From a checkpoint of a small model that answers yes/no questions on an image's attributes.
Data: trained on Sentinel-2 satellite tiles (TerraMesh), 24.4 epochs.
Rows from block 5 of the fusion encoder, named by matrix and row number. Each number is 50 + 15 x the weight over the matrix's rms, rounded and kept within 0 to 99. All counts start at 0.
# v: attention value (fusion_encoder.blocks.5.attn.v.weight, 128x256), inputs 128-255
v.41:59 41 62 31 79 60 46 60 56 50 45 44 54 51 55 44 70 35 44 37 51 71 39 43 42 58 54 63 23 43 44 60 60 82 51 59 58 51 48 66 66 59 47 39 46 45 83 55 75 47 78 57 56 53 51 43 62 34 68 53 56 63 18 57 54 38 56 58 57 61 40 66 40 46 73 56 62 61 44 75 38 75 41 26 39 58 83 43 51 48 28 57 65 33 54 56 59 54 45 46 33 76 56 30 64 28 57 31 51 49 40 56 60 49 61 60 56 55 38 51 62 33 73 51 64 45 42 40
v.42:62 67 73 22 40 71 69 13 69 34 44 57 44 36 50 38 43 67 57 62 30 63 45 57 77 70 54 42 35 41 36 56 37 41 31 46 69 40 35 43 35 43 49 48 44 49 49 66 79 69 84 66 72 28 49 30 51 46 64 68 39 69 38 49 63 72 49 27 47 37 61 62 66 48 56 33 46 65 40 63 28 40 36 51 47 83 36 36 65 41 37 33 52 42 42 67 52 37 44 50 17 39 47 46 43 40 43 51 73 21 70 64 20 62 62 67 44 53 11 43 48 31 75 63 26 87 48 60
v.43:38 32 23 33 38 44 57 73 83 25 43 48 52 25 50 51 30 46 47 45 85 72 54 60 49 36 50 35 41 55 47 54 55 46 45 68 51 68 59 62 45 72 44 31 71 62 63 54 62 68 42 52 72 50 55 49 52 38 37 58 55 60 54 43 63 66 50 64 36 61 56 40 40 37 54 42 48 34 28 63 50 33 56 44 39 53 45 61 48 60 24 38 63 43 49 84 49 52 40 40 52 56 57 72 27 40 57 62 45 49 40 48 41 47 34 44 78 42 57 40 13 46 38 35 26 68 71 80
v.44:43 26 35 67 43 74 67 72 84 68 49 45 62 14 48 60 10 33 46 55 76 32 51 49 44 25 53 72 52 36 58 47 68 67 56 56 47 45 54 54 62 29 39 30 60 70 59 62 56 54 46 35 63 65 35 46 41 28 54 62 51 40 67 22 33 70 39 38 37 49 40 36 70 44 57 52 39 39 33 35 40 42 43 69 33 62 27 59 40 40 46 64 61 60 82 70 74 54 39 29 36 76 29 53 26 50 64 48 63 53 47 45 55 40 53 09 67 54 39 40 42 56 36 37 37 38 79 44
v.45:52 86 58 56 42 64 68 36 31 47 46 63 50 61 44 36 39 49 83 31 39 57 58 78 87 54 39 54 48 50 19 62 66 61 56 25 44 40 50 35 48 55 66 28 59 60 50 80 67 38 44 50 43 32 71 24 65 77 64 57 53 56 81 65 50 68 35 30 41 77 40 73 77 82 36 33 53 22 51 48 53 73 57 78 67 31 33 57 61 65 33 48 29 39 23 35 36 54 55 44 59 30 47 55 38 44 44 80 63 17 57 25 39 70 56 63 68 53 65 56 71 62 55 23 22 54 48 44
v.46:44 43 38 41 36 43 49 48 64 33 31 62 51 35 47 67 37 39 35 61 63 43 37 59 64 35 52 38 44 62 62 52 56 34 50 72 51 62 49 49 26 47 53 47 47 53 41 41 43 46 55 63 49 34 56 46 50 44 58 55 58 43 63 55 53 71 65 72 49 45 49 42 66 40 29 49 48 30 36 39 43 46 57 69 43 39 31 69 45 67 69 33 30 41 33 51 55 56 61 55 41 53 56 66 41 44 70 40 62 44 73 61 40 34 48 06 60 53 32 37 43 71 43 45 55 50 52 60
v.47:41 53 58 52 55 57 42 82 37 68 51 38 37 67 42 31 88 14 62 25 12 67 57 50 52 58 58 55 48 55 47 61 49 55 54 31 39 34 67 47 62 82 52 46 64 61 47 73 38 43 37 25 58 52 63 44 40 63 31 48 61 68 63 60 61 41 41 31 51 54 29 53 48 43 51 39 62 66 59 65 61 51 41 49 73 49 57 57 42 39 50 69 50 63 44 60 52 24 37 35 70 53 54 65 67 54 57 61 12 60 57 59 57 60 37 93 50 42 81 68 56 33 54 33 37 40 62 43
v.48:50 39 61 37 39 39 46 39 47 30 29 51 30 58 44 26 49 64 48 38 57 72 54 41 43 38 38 33 58 45 52 45 48 31 31 34 70 51 61 51 42 46 49 36 28 57 45 69 48 42 58 37 41 53 75 40 60 57 56 47 58 56 40 75 36 64 39 39 28 56 46 27 30 59 40 35 49 38 52 41 62 49 43 80 44 52 44 60 64 70 35 54 63 47 33 31 62 36 32 57 63 52 48 35 54 56 41 70 54 42 62 62 32 59 59 61 67 45 79 60 60 21 51 55 42 56 51 65
v.49:39 62 61 02 82 57 60 59 41 20 42 59 20 54 40 49 64 33 49 15 33 79 42 38 69 42 43 34 30 48 32 54 67 65 16 17 36 59 72 87 36 95 52 41 71 47 83 79 44 62 70 45 49 62 68 26 47 23 80 50 69 93 18 84 63 72 60 22 56 48 02 53 42 32 38 40 67 08 12 55 80 78 18 79 32 44 22 30 37 75 23 25 58 38 61 68 55 00 48 44 58 91 40 49 70 53 27 75 54 55 71 70 46 74 42 65 75 52 65 57 19 46 41 24 58 55 71 59
v.50:37 53 48 61 35 52 56 68 60 50 40 49 51 55 59 58 52 45 42 44 38 64 60 69 56 37 42 52 39 51 56 35 59 55 55 49 65 59 60 62 48 55 58 54 45 41 55 46 55 55 41 65 46 44 54 52 56 52 50 57 51 35 57 48 44 48 59 53 64 42 43 50 40 56 48 55 53 48 58 50 54 29 42 49 58 41 33 59 38 58 57 44 36 49 36 38 63 59 72 45 38 60 65 49 49 31 57 38 59 45 41 51 45 48 38 44 47 58 59 56 42 50 55 51 54 45 44 65
v.51:65 08 19 24 41 56 64 54 42 31 39 56 52 42 65 58 38 66 25 44 86 63 50 53 58 39 63 39 60 62 53 57 77 71 61 91 66 69 26 57 67 59 48 25 68 47 67 38 55 42 47 64 38 42 59 71 56 27 44 55 40 40 59 43 45 59 66 85 51 56 42 53 71 67 82 68 42 31 30 85 32 46 54 32 36 42 67 54 43 83 32 33 77 25 43 61 55 64 56 58 46 38 53 18 43 40 69 04 42 54 33 31 66 31 62 37 45 54 83 36 36 63 18 25 60 24 59 74
v.52:57 30 86 55 51 99 43 34 36 66 68 45 33 58 60 46 60 99 63 35 55 59 80 32 24 55 37 87 70 61 38 48 72 84 14 35 10 27 30 41 43 55 52 41 43 48 67 70 67 37 48 45 49 83 34 49 41 44 51 37 44 33 54 31 41 55 30 26 01 57 53 47 78 70 57 54 43 30 53 14 51 54 45 32 50 62 69 31 41 43 44 91 66 48 79 56 53 47 43 42 66 66 19 18 59 53 21 13 63 39 31 84 62 60 57 61 61 51 54 38 85 69 53 73 52 25 43 21
v.53:40 41 35 32 65 51 45 38 53 29 66 48 58 43 52 39 45 49 46 51 44 49 47 30 47 65 44 47 58 44 39 37 56 44 44 46 47 43 38 38 51 39 26 42 38 33 50 55 51 58 63 54 69 68 30 62 33 44 56 63 53 54 16 40 67 55 34 42 34 45 71 55 51 61 45 53 44 44 43 42 54 40 54 66 24 57 53 44 56 52 44 37 53 62 62 44 33 63 32 59 67 51 36 49 38 37 36 60 62 40 46 54 56 32 46 54 41 39 43 39 58 45 49 80 39 51 48 54
v.54:55 58 46 42 62 40 55 49 23 53 40 50 67 52 59 51 53 34 57 48 39 55 42 42 55 52 56 59 25 49 49 54 48 63 50 53 50 49 49 54 55 57 41 54 49 47 42 52 40 42 55 50 42 52 51 66 48 45 63 49 33 46 44 58 61 34 56 72 58 58 50 57 46 53 49 50 62 39 52 70 39 60 63 40 43 50 53 47 61 48 49 44 54 41 32 43 27 55 52 49 34 57 50 50 59 39 46 64 59 40 57 34 49 42 45 48 53 57 45 50 46 53 63 46 56 40 30 61
v.55:57 61 53 60 40 61 33 46 56 57 49 47 43 55 38 45 33 51 59 62 43 61 54 55 43 46 45 52 83 41 61 48 47 37 58 38 44 29 48 29 43 32 55 55 44 58 22 55 33 41 32 44 51 59 56 48 48 76 46 51 72 43 72 61 50 45 40 41 37 53 48 32 41 54 32 48 45 65 74 21 65 47 57 73 48 55 47 58 56 44 64 67 39 56 33 35 50 56 53 39 74 34 42 59 44 63 51 68 45 59 66 52 50 55 50 37 42 31 39 45 84 57 51 61 36 52 45 43
v.56:59 45 30 65 44 80 79 28 62 55 57 42 69 45 50 40 51 57 36 50 60 00 66 64 90 62 66 59 65 44 51 47 54 62 78 77 48 30 24 50 86 37 39 38 58 28 87 28 84 56 59 64 50 33 54 61 43 35 44 47 38 22 69 03 55 71 57 57 47 48 75 48 77 56 58 81 43 27 24 67 25 46 49 33 29 35 49 21 63 61 38 14 65 54 77 70 56 76 42 33 50 21 65 09 13 35 60 17 61 68 23 25 85 32 69 58 39 59 21 46 37 89 42 40 40 48 46 63
v.57:34 60 70 53 65 62 41 62 50 62 67 46 58 45 35 57 36 43 79 44 45 38 51 22 31 48 39 55 36 51 39 39 59 46 32 42 48 59 58 65 45 58 43 47 62 76 49 76 47 72 51 25 64 72 36 49 56 45 56 54 46 66 45 56 46 47 32 31 38 43 65 49 27 41 51 39 47 55 68 36 57 54 33 42 40 56 39 50 55 27 31 64 55 62 63 59 49 28 46 52 40 79 29 57 54 54 27 75 69 49 44 64 39 67 40 51 64 58 41 54 40 36 44 60 37 63 54 43
v.58:53 86 71 62 44 62 44 53 64 52 57 53 43 68 50 59 71 53 58 46 19 79 60 69 42 54 18 62 44 58 47 43 59 21 41 34 38 56 50 70 36 62 77 58 45 37 47 50 54 63 37 68 36 67 51 45 69 69 48 50 64 51 59 58 36 31 54 49 56 35 45 56 53 58 46 44 53 66 84 17 69 44 46 45 55 34 38 47 39 26 70 61 19 49 33 31 54 61 82 48 49 58 49 46 65 50 34 47 50 33 36 66 38 66 30 23 51 45 47 51 77 57 70 75 56 32 44 39
v.59:39 61 57 25 65 50 27 19 51 49 33 53 58 46 53 16 63 51 38 43 54 32 43 37 52 64 50 19 49 28 37 34 43 23 37 57 71 41 33 43 53 45 35 37 57 34 74 63 45 58 87 66 34 54 30 49 31 48 63 49 41 51 36 76 60 47 37 18 49 48 55 71 27 57 44 58 64 64 63 70 55 51 43 59 11 78 64 50 68 52 47 35 66 55 47 21 31 62 35 67 45 37 50 25 51 35 24 65 49 05 65 62 51 40 42 81 28 42 63 31 32 18 67 66 74 73 20 54
v.60:36 33 50 50 36 67 56 67 94 50 47 48 34 25 41 53 39 43 30 53 64 53 68 73 58 23 50 52 62 36 64 38 79 72 56 36 58 41 67 55 38 28 59 33 37 60 61 54 50 41 51 64 58 58 54 37 42 74 52 45 52 44 77 40 31 84 45 43 55 52 50 31 47 60 55 61 32 36 47 41 58 47 32 53 44 49 12 75 25 69 46 56 32 53 49 61 74 43 53 36 45 78 45 34 34 41 60 05 79 65 52 28 28 44 58 24 59 52 51 50 46 52 14 49 32 49 73 53
v.61:42 42 45 38 35 41 47 12 80 29 26 54 50 28 56 58 60 60 55 74 53 32 32 69 65 60 54 30 59 35 68 55 33 46 49 65 70 56 41 37 41 33 56 51 35 48 31 40 46 63 71 68 56 26 36 37 55 47 49 57 44 39 45 52 48 62 50 48 60 30 62 52 43 42 39 44 44 69 49 53 29 27 56 64 56 65 53 52 59 54 58 38 54 57 31 45 24 56 49 68 29 17 71 38 22 68 41 34 58 23 73 42 42 56 49 54 49 49 21 49 43 43 51 50 42 70 53 61
v.62:51 58 42 30 57 57 59 62 41 47 55 44 32 62 41 25 76 44 39 50 48 71 57 53 59 48 56 56 58 45 32 52 56 54 27 25 45 52 56 71 73 59 35 71 56 30 80 50 70 63 53 60 42 39 60 41 41 43 73 47 58 71 29 50 55 55 61 25 60 48 27 52 39 51 58 41 54 46 31 66 72 74 29 45 43 46 51 44 56 77 44 12 52 62 46 48 36 47 36 39 79 58 55 29 65 28 46 48 36 69 39 43 39 58 32 99 69 57 79 40 14 21 41 31 38 78 39 55
v.63:54 27 56 45 40 49 60 21 69 55 62 59 31 57 47 45 46 53 23 62 50 92 55 61 69 70 55 57 96 86 35 56 58 06 70 39 51 40 40 42 26 74 49 53 42 34 48 40 55 46 54 69 79 34 73 32 44 40 39 49 75 36 26 53 74 74 48 45 53 25 51 60 68 48 55 46 55 64 52 55 63 66 42 58 61 39 59 58 44 47 57 52 31 48 63 64 43 59 49 56 52 40 61 50 60 50 62 06 48 79 45 14 29 57 50 99 39 34 69 48 71 33 66 68 51 79 47 50
v.64:51 56 66 23 37 49 55 43 25 51 45 50 61 62 32 52 45 80 31 58 79 34 70 66 62 23 41 45 67 53 51 52 59 21 50 71 28 37 45 47 42 28 33 60 20 61 68 42 84 46 40 54 28 26 47 43 77 28 57 68 59 45 52 46 44 65 43 62 48 49 41 45 50 34 63 67 47 60 44 33 59 47 49 47 44 59 68 66 61 73 63 48 38 10 87 59 66 55 81 67 58 68 66 19 18 62 70 62 49 54 27 28 35 60 46 19 55 73 46 26 22 36 48 47 63 70 53 47
v.65:47 50 28 50 46 50 33 67 48 49 51 37 23 58 36 48 61 52 51 63 75 60 44 51 51 44 47 55 47 39 66 57 30 12 49 57 42 48 37 22 46 58 64 71 56 43 73 60 57 35 45 51 24 41 37 53 61 46 48 48 44 55 40 54 75 49 61 62 41 53 51 48 39 57 68 62 45 61 59 78 55 32 43 37 52 58 52 79 59 63 40 66 60 64 58 53 27 42 43 47 61 40 42 55 48 45 73 52 31 54 48 48 56 59 36 64 62 71 85 34 31 71 42 31 47 52 51 49
v.66:52 52 51 66 63 45 61 54 57 44 70 63 64 49 31 53 49 52 34 59 53 43 51 70 56 41 37 56 57 40 26 29 45 38 46 59 54 34 39 47 40 67 46 46 66 48 65 49 49 53 59 68 31 42 40 42 55 52 59 38 42 40 30 52 39 27 51 52 60 42 64 59 47 42 53 67 53 57 47 24 52 49 34 51 31 46 41 68 35 64 43 42 43 35 64 42 50 48 47 49 50 56 52 33 45 63 43 48 53 56 33 39 44 41 55 26 64 45 54 70 49 60 24 48 67 51 50 33
v.67:55 58 53 48 58 54 66 49 64 44 48 51 50 36 68 51 47 53 40 49 61 17 49 39 52 66 50 61 41 74 36 55 61 41 50 54 65 49 59 55 54 41 45 44 53 47 35 63 55 53 52 44 45 54 41 48 32 54 31 53 49 61 60 46 57 42 43 46 41 34 64 56 57 51 38 72 49 33 33 63 35 60 52 29 49 53 48 34 31 32 55 33 55 41 52 45 55 35 45 48 50 66 54 35 65 46 35 49 51 48 56 63 47 46 52 48 30 57 41 46 57 47 67 78 56 51 56 45
v.68:52 67 50 60 55 27 76 22 27 63 23 47 69 56 58 51 46 55 49 48 54 38 58 55 23 52 66 36 64 53 54 56 41 19 44 58 45 42 26 64 70 34 41 56 66 41 58 29 35 58 46 72 48 48 61 55 47 60 67 67 50 38 38 48 50 60 39 42 63 61 59 48 54 34 78 42 32 44 47 45 60 51 41 57 46 47 72 53 44 66 55 60 44 61 57 37 16 30 69 46 54 33 30 65 49 78 56 84 40 66 54 51 69 40 30 50 77 48 58 33 46 46 58 62 77 59 39 62
v.69:45 60 61 40 49 36 68 43 50 47 54 49 52 54 41 35 61 42 56 43 37 37 51 26 31 35 57 64 40 47 48 32 63 66 18 78 54 61 52 59 53 71 60 58 27 48 20 38 76 72 58 24 79 53 51 54 67 29 56 68 66 73 36 55 14 62 35 53 50 64 34 27 44 73 70 33 59 47 72 38 41 61 42 52 58 57 51 49 60 45 30 34 67 65 45 68 59 18 51 59 34 37 62 62 45 47 64 67 61 37 56 79 34 56 57 56 44 31 76 58 51 41 69 61 55 61 62 96
v.70:34 57 69 64 42 61 31 52 22 68 40 50 47 69 50 27 52 81 45 43 41 61 66 43 39 67 68 34 48 53 76 52 52 44 45 58 33 41 62 58 59 38 55 56 20 58 39 38 59 44 43 33 44 51 70 51 55 35 46 58 53 43 71 54 35 64 42 36 71 54 39 47 31 43 66 55 39 65 56 49 46 54 58 43 70 47 53 48 59 55 62 48 60 70 54 61 57 49 55 61 57 74 44 49 45 59 56 48 48 68 57 44 52 54 38 60 39 75 62 26 56 30 83 46 48 57 50 56
v.71:51 44 44 57 60 61 39 56 59 46 61 47 48 39 39 55 63 48 71 68 64 58 59 56 44 43 44 53 62 74 51 46 45 34 43 38 57 45 35 40 32 75 49 58 45 56 47 47 42 53 39 38 47 39 44 45 58 73 46 34 49 72 34 67 73 35 43 58 39 47 55 53 52 47 40 43 52 40 51 49 61 35 45 40 50 46 48 63 44 61 46 52 55 41 47 40 43 56 60 26 60 30 52 76 51 59 42 69 40 39 48 64 48 70 33 37 54 30 51 58 41 62 30 46 48 55 45 51
v.72:43 58 62 28 36 32 77 52 56 41 77 54 46 34 55 63 39 11 82 37 47 71 44 70 80 33 43 41 33 08 37 52 54 99 72 16 61 81 64 49 34 49 53 62 79 42 82 54 55 27 60 44 69 55 33 45 43 36 44 35 39 48 39 34 53 64 65 50 31 30 47 59 62 50 20 34 78 47 24 28 51 54 59 74 51 59 43 07 44 66 46 46 32 36 26 57 64 68 24 53 30 55 62 26 61 27 44 05 51 55 52 32 46 45 60 79 51 59 38 60 53 33 46 50 14 44 49 47
v.73:37 51 47 52 66 41 42 68 62 38 43 69 54 54 42 38 40 46 62 56 68 32 55 31 57 49 54 47 47 48 37 51 29 72 42 39 51 33 29 26 34 60 50 39 65 54 44 51 39 67 43 28 30 43 63 44 28 65 47 46 43 58 39 62 69 32 46 46 62 35 71 40 39 50 41 56 44 58 38 67 41 48 59 39 50 31 37 55 54 48 36 48 52 62 67 43 34 37 59 41 43 44 21 41 65 44 48 47 40 59 55 41 34 48 54 44 46 51 63 45 61 48 39 45 48 54 28 34
v.74:44 69 50 31 71 62 45 84 74 48 85 36 47 56 48 36 90 55 58 44 38 59 41 37 30 64 31 76 42 43 67 20 57 18 49 55 75 81 54 39 64 76 73 78 46 68 42 50 63 45 63 14 68 32 51 52 99 14 34 31 16 64 38 27 29 53 56 74 48 53 18 45 27 41 58 33 54 49 64 76 43 69 25 55 48 59 49 52 42 47 34 61 99 86 52 83 29 36 39 71 37 37 72 75 72 77 77 53 50 25 36 84 32 67 37 96 01 44 91 45 59 57 49 26 50 42 64 60
v.75:44 54 59 63 26 35 53 45 46 57 64 49 64 44 60 68 35 49 57 66 58 64 34 36 43 44 63 62 32 36 19 56 63 87 50 50 55 49 44 57 46 63 42 40 70 39 57 57 29 56 52 71 75 58 48 48 30 59 76 44 75 57 71 42 73 36 37 10 41 37 64 46 60 50 57 29 52 33 27 35 50 31 51 59 31 39 41 44 57 43 50 57 32 47 35 47 28 66 26 33 34 51 42 42 59 39 28 38 59 64 58 35 72 53 56 56 56 47 51 50 59 54 23 52 32 56 42 35
v.76:42 50 50 38 41 52 42 48 36 50 39 41 42 49 59 43 58 48 50 21 53 54 43 44 63 65 49 55 32 46 65 56 52 67 63 45 48 56 64 64 50 55 59 31 33 39 39 63 54 48 65 48 57 60 49 46 42 40 39 44 57 52 65 45 37 62 45 61 47 42 47 66 57 54 46 53 54 44 48 60 46 59 60 44 46 67 61 40 59 40 60 49 49 36 35 51 70 57 26 52 37 59 69 44 59 45 50 25 52 54 65 46 46 50 44 65 45 59 42 51 42 42 79 55 45 35 50 55
v.77:63 55 74 27 55 63 46 37 00 31 83 57 43 61 62 33 55 10 52 57 20 79 46 22 60 52 50 59 50 29 34 62 62 88 26 16 47 44 66 52 61 47 78 68 63 50 87 42 50 12 56 56 50 66 44 26 67 43 50 44 30 32 33 91 63 70 99 05 64 68 44 53 39 22 59 64 78 56 61 22 50 55 41 63 40 47 64 37 44 69 61 21 27 59 56 71 26 62 66 71 75 60 42 30 59 54 61 65 34 57 78 04 62 54 49 34 63 45 66 47 55 17 53 44 56 50 33 51
v.78:63 21 58 70 43 44 43 44 69 48 77 70 60 48 55 76 35 52 83 83 50 45 71 52 40 47 63 46 55 62 33 28 43 25 33 52 66 48 39 39 32 52 37 65 51 73 76 39 46 48 41 34 46 33 44 53 41 49 32 26 31 52 59 60 50 34 63 52 41 45 60 47 65 53 39 28 48 32 16 38 59 43 50 42 74 29 17 65 70 37 57 54 59 49 58 45 46 57 56 27 42 48 28 45 42 58 46 69 65 50 17 46 32 54 42 33 56 45 57 81 59 50 22 35 47 62 32 35
v.79:40 47 65 63 54 88 34 59 45 63 62 48 30 89 57 11 75 63 29 20 38 38 66 15 59 64 60 43 41 66 50 29 43 59 58 80 43 38 72 50 50 86 68 35 21 54 30 46 59 41 42 23 57 66 48 62 45 38 27 45 31 53 61 82 30 66 40 47 73 53 47 39 42 61 51 69 48 40 46 49 44 77 60 36 51 49 49 38 59 43 54 24 67 86 52 65 77 30 18 63 40 56 67 52 71 56 62 41 61 58 64 70 39 52 43 69 43 46 60 42 67 56 79 55 44 44 59 71
v.80:47 71 47 43 62 64 48 46 45 47 38 45 31 43 50 40 57 50 32 46 47 35 48 37 41 39 30 59 55 49 32 53 62 41 40 66 56 51 58 40 72 55 49 56 49 58 38 52 49 54 66 52 51 51 23 48 58 44 62 59 38 52 29 38 66 30 49 64 35 55 70 57 38 41 66 55 56 42 66 68 37 76 42 52 48 51 49 32 57 27 47 35 53 48 67 55 47 47 51 63 56 46 50 47 47 58 45 45 54 41 62 67 59 42 63 72 47 41 67 45 60 54 59 62 65 47 68 46
v.81:55 18 38 55 08 65 46 18 36 84 16 45 49 47 77 27 43 76 51 23 55 37 76 82 57 62 52 26 28 70 94 59 41 03 85 65 38 46 86 62 47 44 33 47 11 52 36 32 64 39 51 63 30 54 76 80 52 48 00 47 33 31 99 41 34 77 78 99 35 59 49 59 64 49 45 67 36 36 46 93 67 47 97 10 81 51 74 53 88 13 74 47 70 28 54 38 23 53 43 56 50 44 60 32 49 32 41 71 63 29 15 68 50 39 43 51 31 59 37 67 34 39 49 56 51 26 36 44
v.82:51 78 37 21 81 39 63 49 26 37 45 56 68 41 43 51 65 56 33 36 20 57 31 47 61 80 30 55 55 66 49 46 54 08 44 50 78 42 47 66 60 39 52 32 58 40 08 59 58 72 68 51 28 41 38 29 79 25 42 50 40 51 06 19 08 54 39 57 35 42 35 84 34 27 66 69 59 83 73 63 39 73 36 64 40 58 68 55 57 49 58 41 64 46 54 78 64 43 75 76 51 70 74 58 65 88 39 78 32 42 45 66 56 40 47 34 50 55 70 35 46 36 65 46 83 45 60 57
v.83:44 31 58 67 32 33 54 42 65 31 83 50 71 42 69 73 35 31 63 63 60 93 54 51 12 40 58 52 57 50 43 49 56 51 45 31 51 50 29 53 41 44 53 63 64 71 65 51 32 39 55 67 58 30 28 43 40 49 65 45 66 34 58 60 80 07 52 50 54 47 77 57 76 42 50 27 47 65 27 33 45 37 36 59 52 33 36 47 44 71 66 64 38 29 51 29 49 67 47 42 52 76 30 48 29 58 53 44 44 56 50 11 48 40 49 44 56 54 32 65 58 38 38 49 48 60 43 21
v.84:54 39 77 65 57 52 55 29 33 69 86 48 57 46 61 60 47 48 53 66 44 65 67 60 19 29 47 71 62 41 11 28 61 45 39 70 34 47 35 51 64 49 32 78 65 68 81 26 46 45 54 53 55 49 29 48 64 43 85 41 46 31 49 54 45 40 46 51 40 64 70 57 70 52 47 24 52 33 21 00 79 66 18 59 60 61 43 42 52 56 40 43 47 57 37 45 38 49 24 60 41 46 26 31 35 64 59 81 59 49 36 50 57 36 45 44 69 48 50 56 72 29 33 65 51 53 42 43
v.85:53 51 26 46 60 59 55 45 48 41 44 41 57 48 57 41 66 81 15 49 63 16 50 43 25 60 48 66 45 57 57 40 58 00 09 99 67 51 42 42 72 37 38 49 53 51 38 51 60 80 39 67 35 48 47 53 67 31 38 75 49 64 46 35 40 63 40 66 34 58 52 39 33 64 84 67 37 56 53 74 36 49 32 31 50 48 52 74 56 21 37 46 71 63 76 68 42 21 73 66 52 56 41 53 47 57 66 88 56 38 34 78 38 32 48 70 58 50 81 20 54 65 46 66 84 53 72 61
v.86:38 35 48 53 42 64 36 49 53 53 37 38 40 45 36 45 71 48 47 52 69 64 64 44 25 40 42 46 38 47 51 41 19 46 57 54 41 33 29 44 44 71 62 61 38 43 47 43 56 50 50 36 37 69 42 48 46 64 69 56 82 48 49 64 72 22 28 54 60 56 56 48 50 53 61 46 33 68 46 56 53 31 35 31 40 67 61 55 68 48 41 55 52 44 48 42 49 48 27 43 51 38 57 54 43 33 44 30 37 38 63 50 62 53 32 60 56 51 41 61 38 46 59 61 49 36 51 39
v.87:38 52 49 49 50 57 51 39 44 46 55 46 49 35 56 66 54 45 40 55 43 59 30 72 47 49 41 62 51 19 43 45 51 96 37 29 39 56 42 51 48 30 57 53 68 59 70 66 42 35 58 54 78 34 37 33 59 46 76 41 59 54 50 30 64 29 40 36 52 53 69 52 48 29 65 31 48 53 51 39 48 50 29 71 54 68 46 64 53 54 53 68 45 30 49 61 72 75 33 60 34 56 41 50 30 50 55 35 53 40 54 04 52 60 60 50 50 54 48 70 45 45 51 41 50 34 54 37
v.88:48 50 48 37 64 61 53 46 51 43 47 48 44 33 55 39 67 48 43 30 46 44 61 29 38 53 42 52 46 55 37 40 41 60 50 59 57 59 59 49 57 52 51 54 58 34 26 49 64 62 54 41 43 65 52 61 48 56 46 60 58 59 32 63 40 52 30 49 48 45 48 53 52 71 44 52 50 55 53 51 38 63 45 37 36 64 55 39 47 47 37 28 54 56 60 40 61 32 45 62 47 42 65 46 55 42 49 53 50 25 69 72 38 38 53 76 43 44 59 49 46 51 61 75 46 42 58 63
v.89:45 52 70 87 47 52 49 59 55 64 74 58 61 69 64 69 56 54 62 76 67 30 57 49 33 64 85 48 60 90 63 54 55 46 34 64 64 54 41 48 54 57 26 47 49 53 29 47 35 53 52 37 53 34 72 69 28 41 32 42 41 53 97 58 57 41 54 21 64 51 33 38 34 53 62 39 41 22 35 56 44 30 55 42 57 41 24 62 32 53 70 77 76 70 43 55 22 22 54 49 34 55 14 53 57 61 55 61 73 99 46 72 48 59 41 50 59 51 79 51 79 65 59 54 35 65 55 50
v.90:57 46 30 56 68 62 47 33 38 36 45 62 45 58 49 48 68 78 42 51 40 29 54 71 58 69 44 52 51 42 62 42 36 02 47 74 50 56 49 50 53 36 55 61 62 66 54 52 52 33 28 55 41 44 46 52 56 40 52 54 22 36 51 41 56 73 78 75 31 84 63 52 24 43 58 61 30 30 50 68 63 80 62 25 75 57 49 78 75 43 55 53 50 60 69 67 28 52 76 95 58 37 44 47 40 54 67 99 47 49 26 60 57 23 50 56 61 63 42 57 42 52 46 50 61 55 56 47
v.91:65 62 70 27 75 37 84 57 33 26 56 50 25 33 38 51 67 34 84 39 43 51 29 40 64 59 36 62 39 39 25 62 55 88 51 10 68 63 49 58 50 66 61 51 84 46 66 69 50 30 76 29 57 53 19 23 56 30 64 29 35 72 00 38 48 41 59 37 46 32 32 63 45 28 28 26 76 43 42 50 32 58 30 56 23 79 51 11 35 58 39 36 53 38 43 47 57 15 47 56 33 34 59 36 59 51 57 27 46 44 72 49 36 57 59 65 36 50 41 37 47 40 44 42 38 51 60 59
v.92:52 62 51 31 46 59 63 49 38 60 36 52 77 47 41 64 66 67 50 46 56 37 56 54 44 71 68 57 70 76 99 50 34 00 55 80 77 49 45 66 62 74 23 49 58 39 28 29 47 72 60 48 25 44 79 81 63 41 32 46 53 47 31 60 16 62 32 44 70 62 35 32 36 64 57 66 38 69 56 62 46 34 34 18 48 57 67 79 46 62 37 62 79 58 64 45 24 32 78 39 50 29 65 62 57 64 75 99 69 48 48 99 36 40 34 67 44 62 57 47 52 67 54 74 60 70 54 79
v.93:40 15 61 91 45 74 32 31 49 55 65 52 60 56 96 47 63 93 48 46 63 66 80 55 19 43 46 35 62 72 47 22 39 37 27 82 25 41 47 40 40 61 31 69 35 74 30 31 43 37 25 44 41 30 57 62 44 56 48 69 32 37 83 75 68 37 37 15 51 60 78 54 54 53 58 33 29 50 36 36 62 47 46 27 96 34 53 59 80 31 63 59 59 52 64 51 41 76 30 50 50 78 29 55 39 69 41 44 36 49 38 55 41 42 19 40 53 42 66 82 75 28 51 69 59 47 46 06
v.94:72 39 57 39 45 15 41 40 32 50 47 42 74 44 57 81 49 88 75 70 69 61 66 38 37 70 51 44 48 67 88 48 76 00 29 76 34 68 79 47 61 42 15 56 49 46 32 22 74 68 69 31 45 25 50 78 73 43 21 50 71 65 97 35 17 77 97 65 65 56 25 45 57 61 58 47 34 61 38 50 43 33 52 28 53 46 60 61 49 41 54 54 80 65 62 82 00 19 78 65 58 47 62 08 61 57 26 79 61 74 16 90 44 54 45 55 59 68 52 39 60 45 52 83 69 63 51 27
v.95:34 57 46 33 43 28 49 66 51 49 45 41 55 61 49 38 51 34 53 38 44 71 50 19 41 55 46 49 56 47 56 56 58 67 31 47 45 44 47 45 58 56 66 34 33 33 25 44 51 84 57 53 55 59 60 53 51 70 58 64 83 61 46 62 53 39 47 46 59 52 33 26 52 73 56 49 60 59 95 51 46 46 58 53 25 42 61 41 51 60 31 60 54 72 57 31 49 33 68 39 62 34 53 60 58 51 48 57 53 38 80 64 48 62 45 46 73 28 52 41 61 57 66 54 49 49 42 83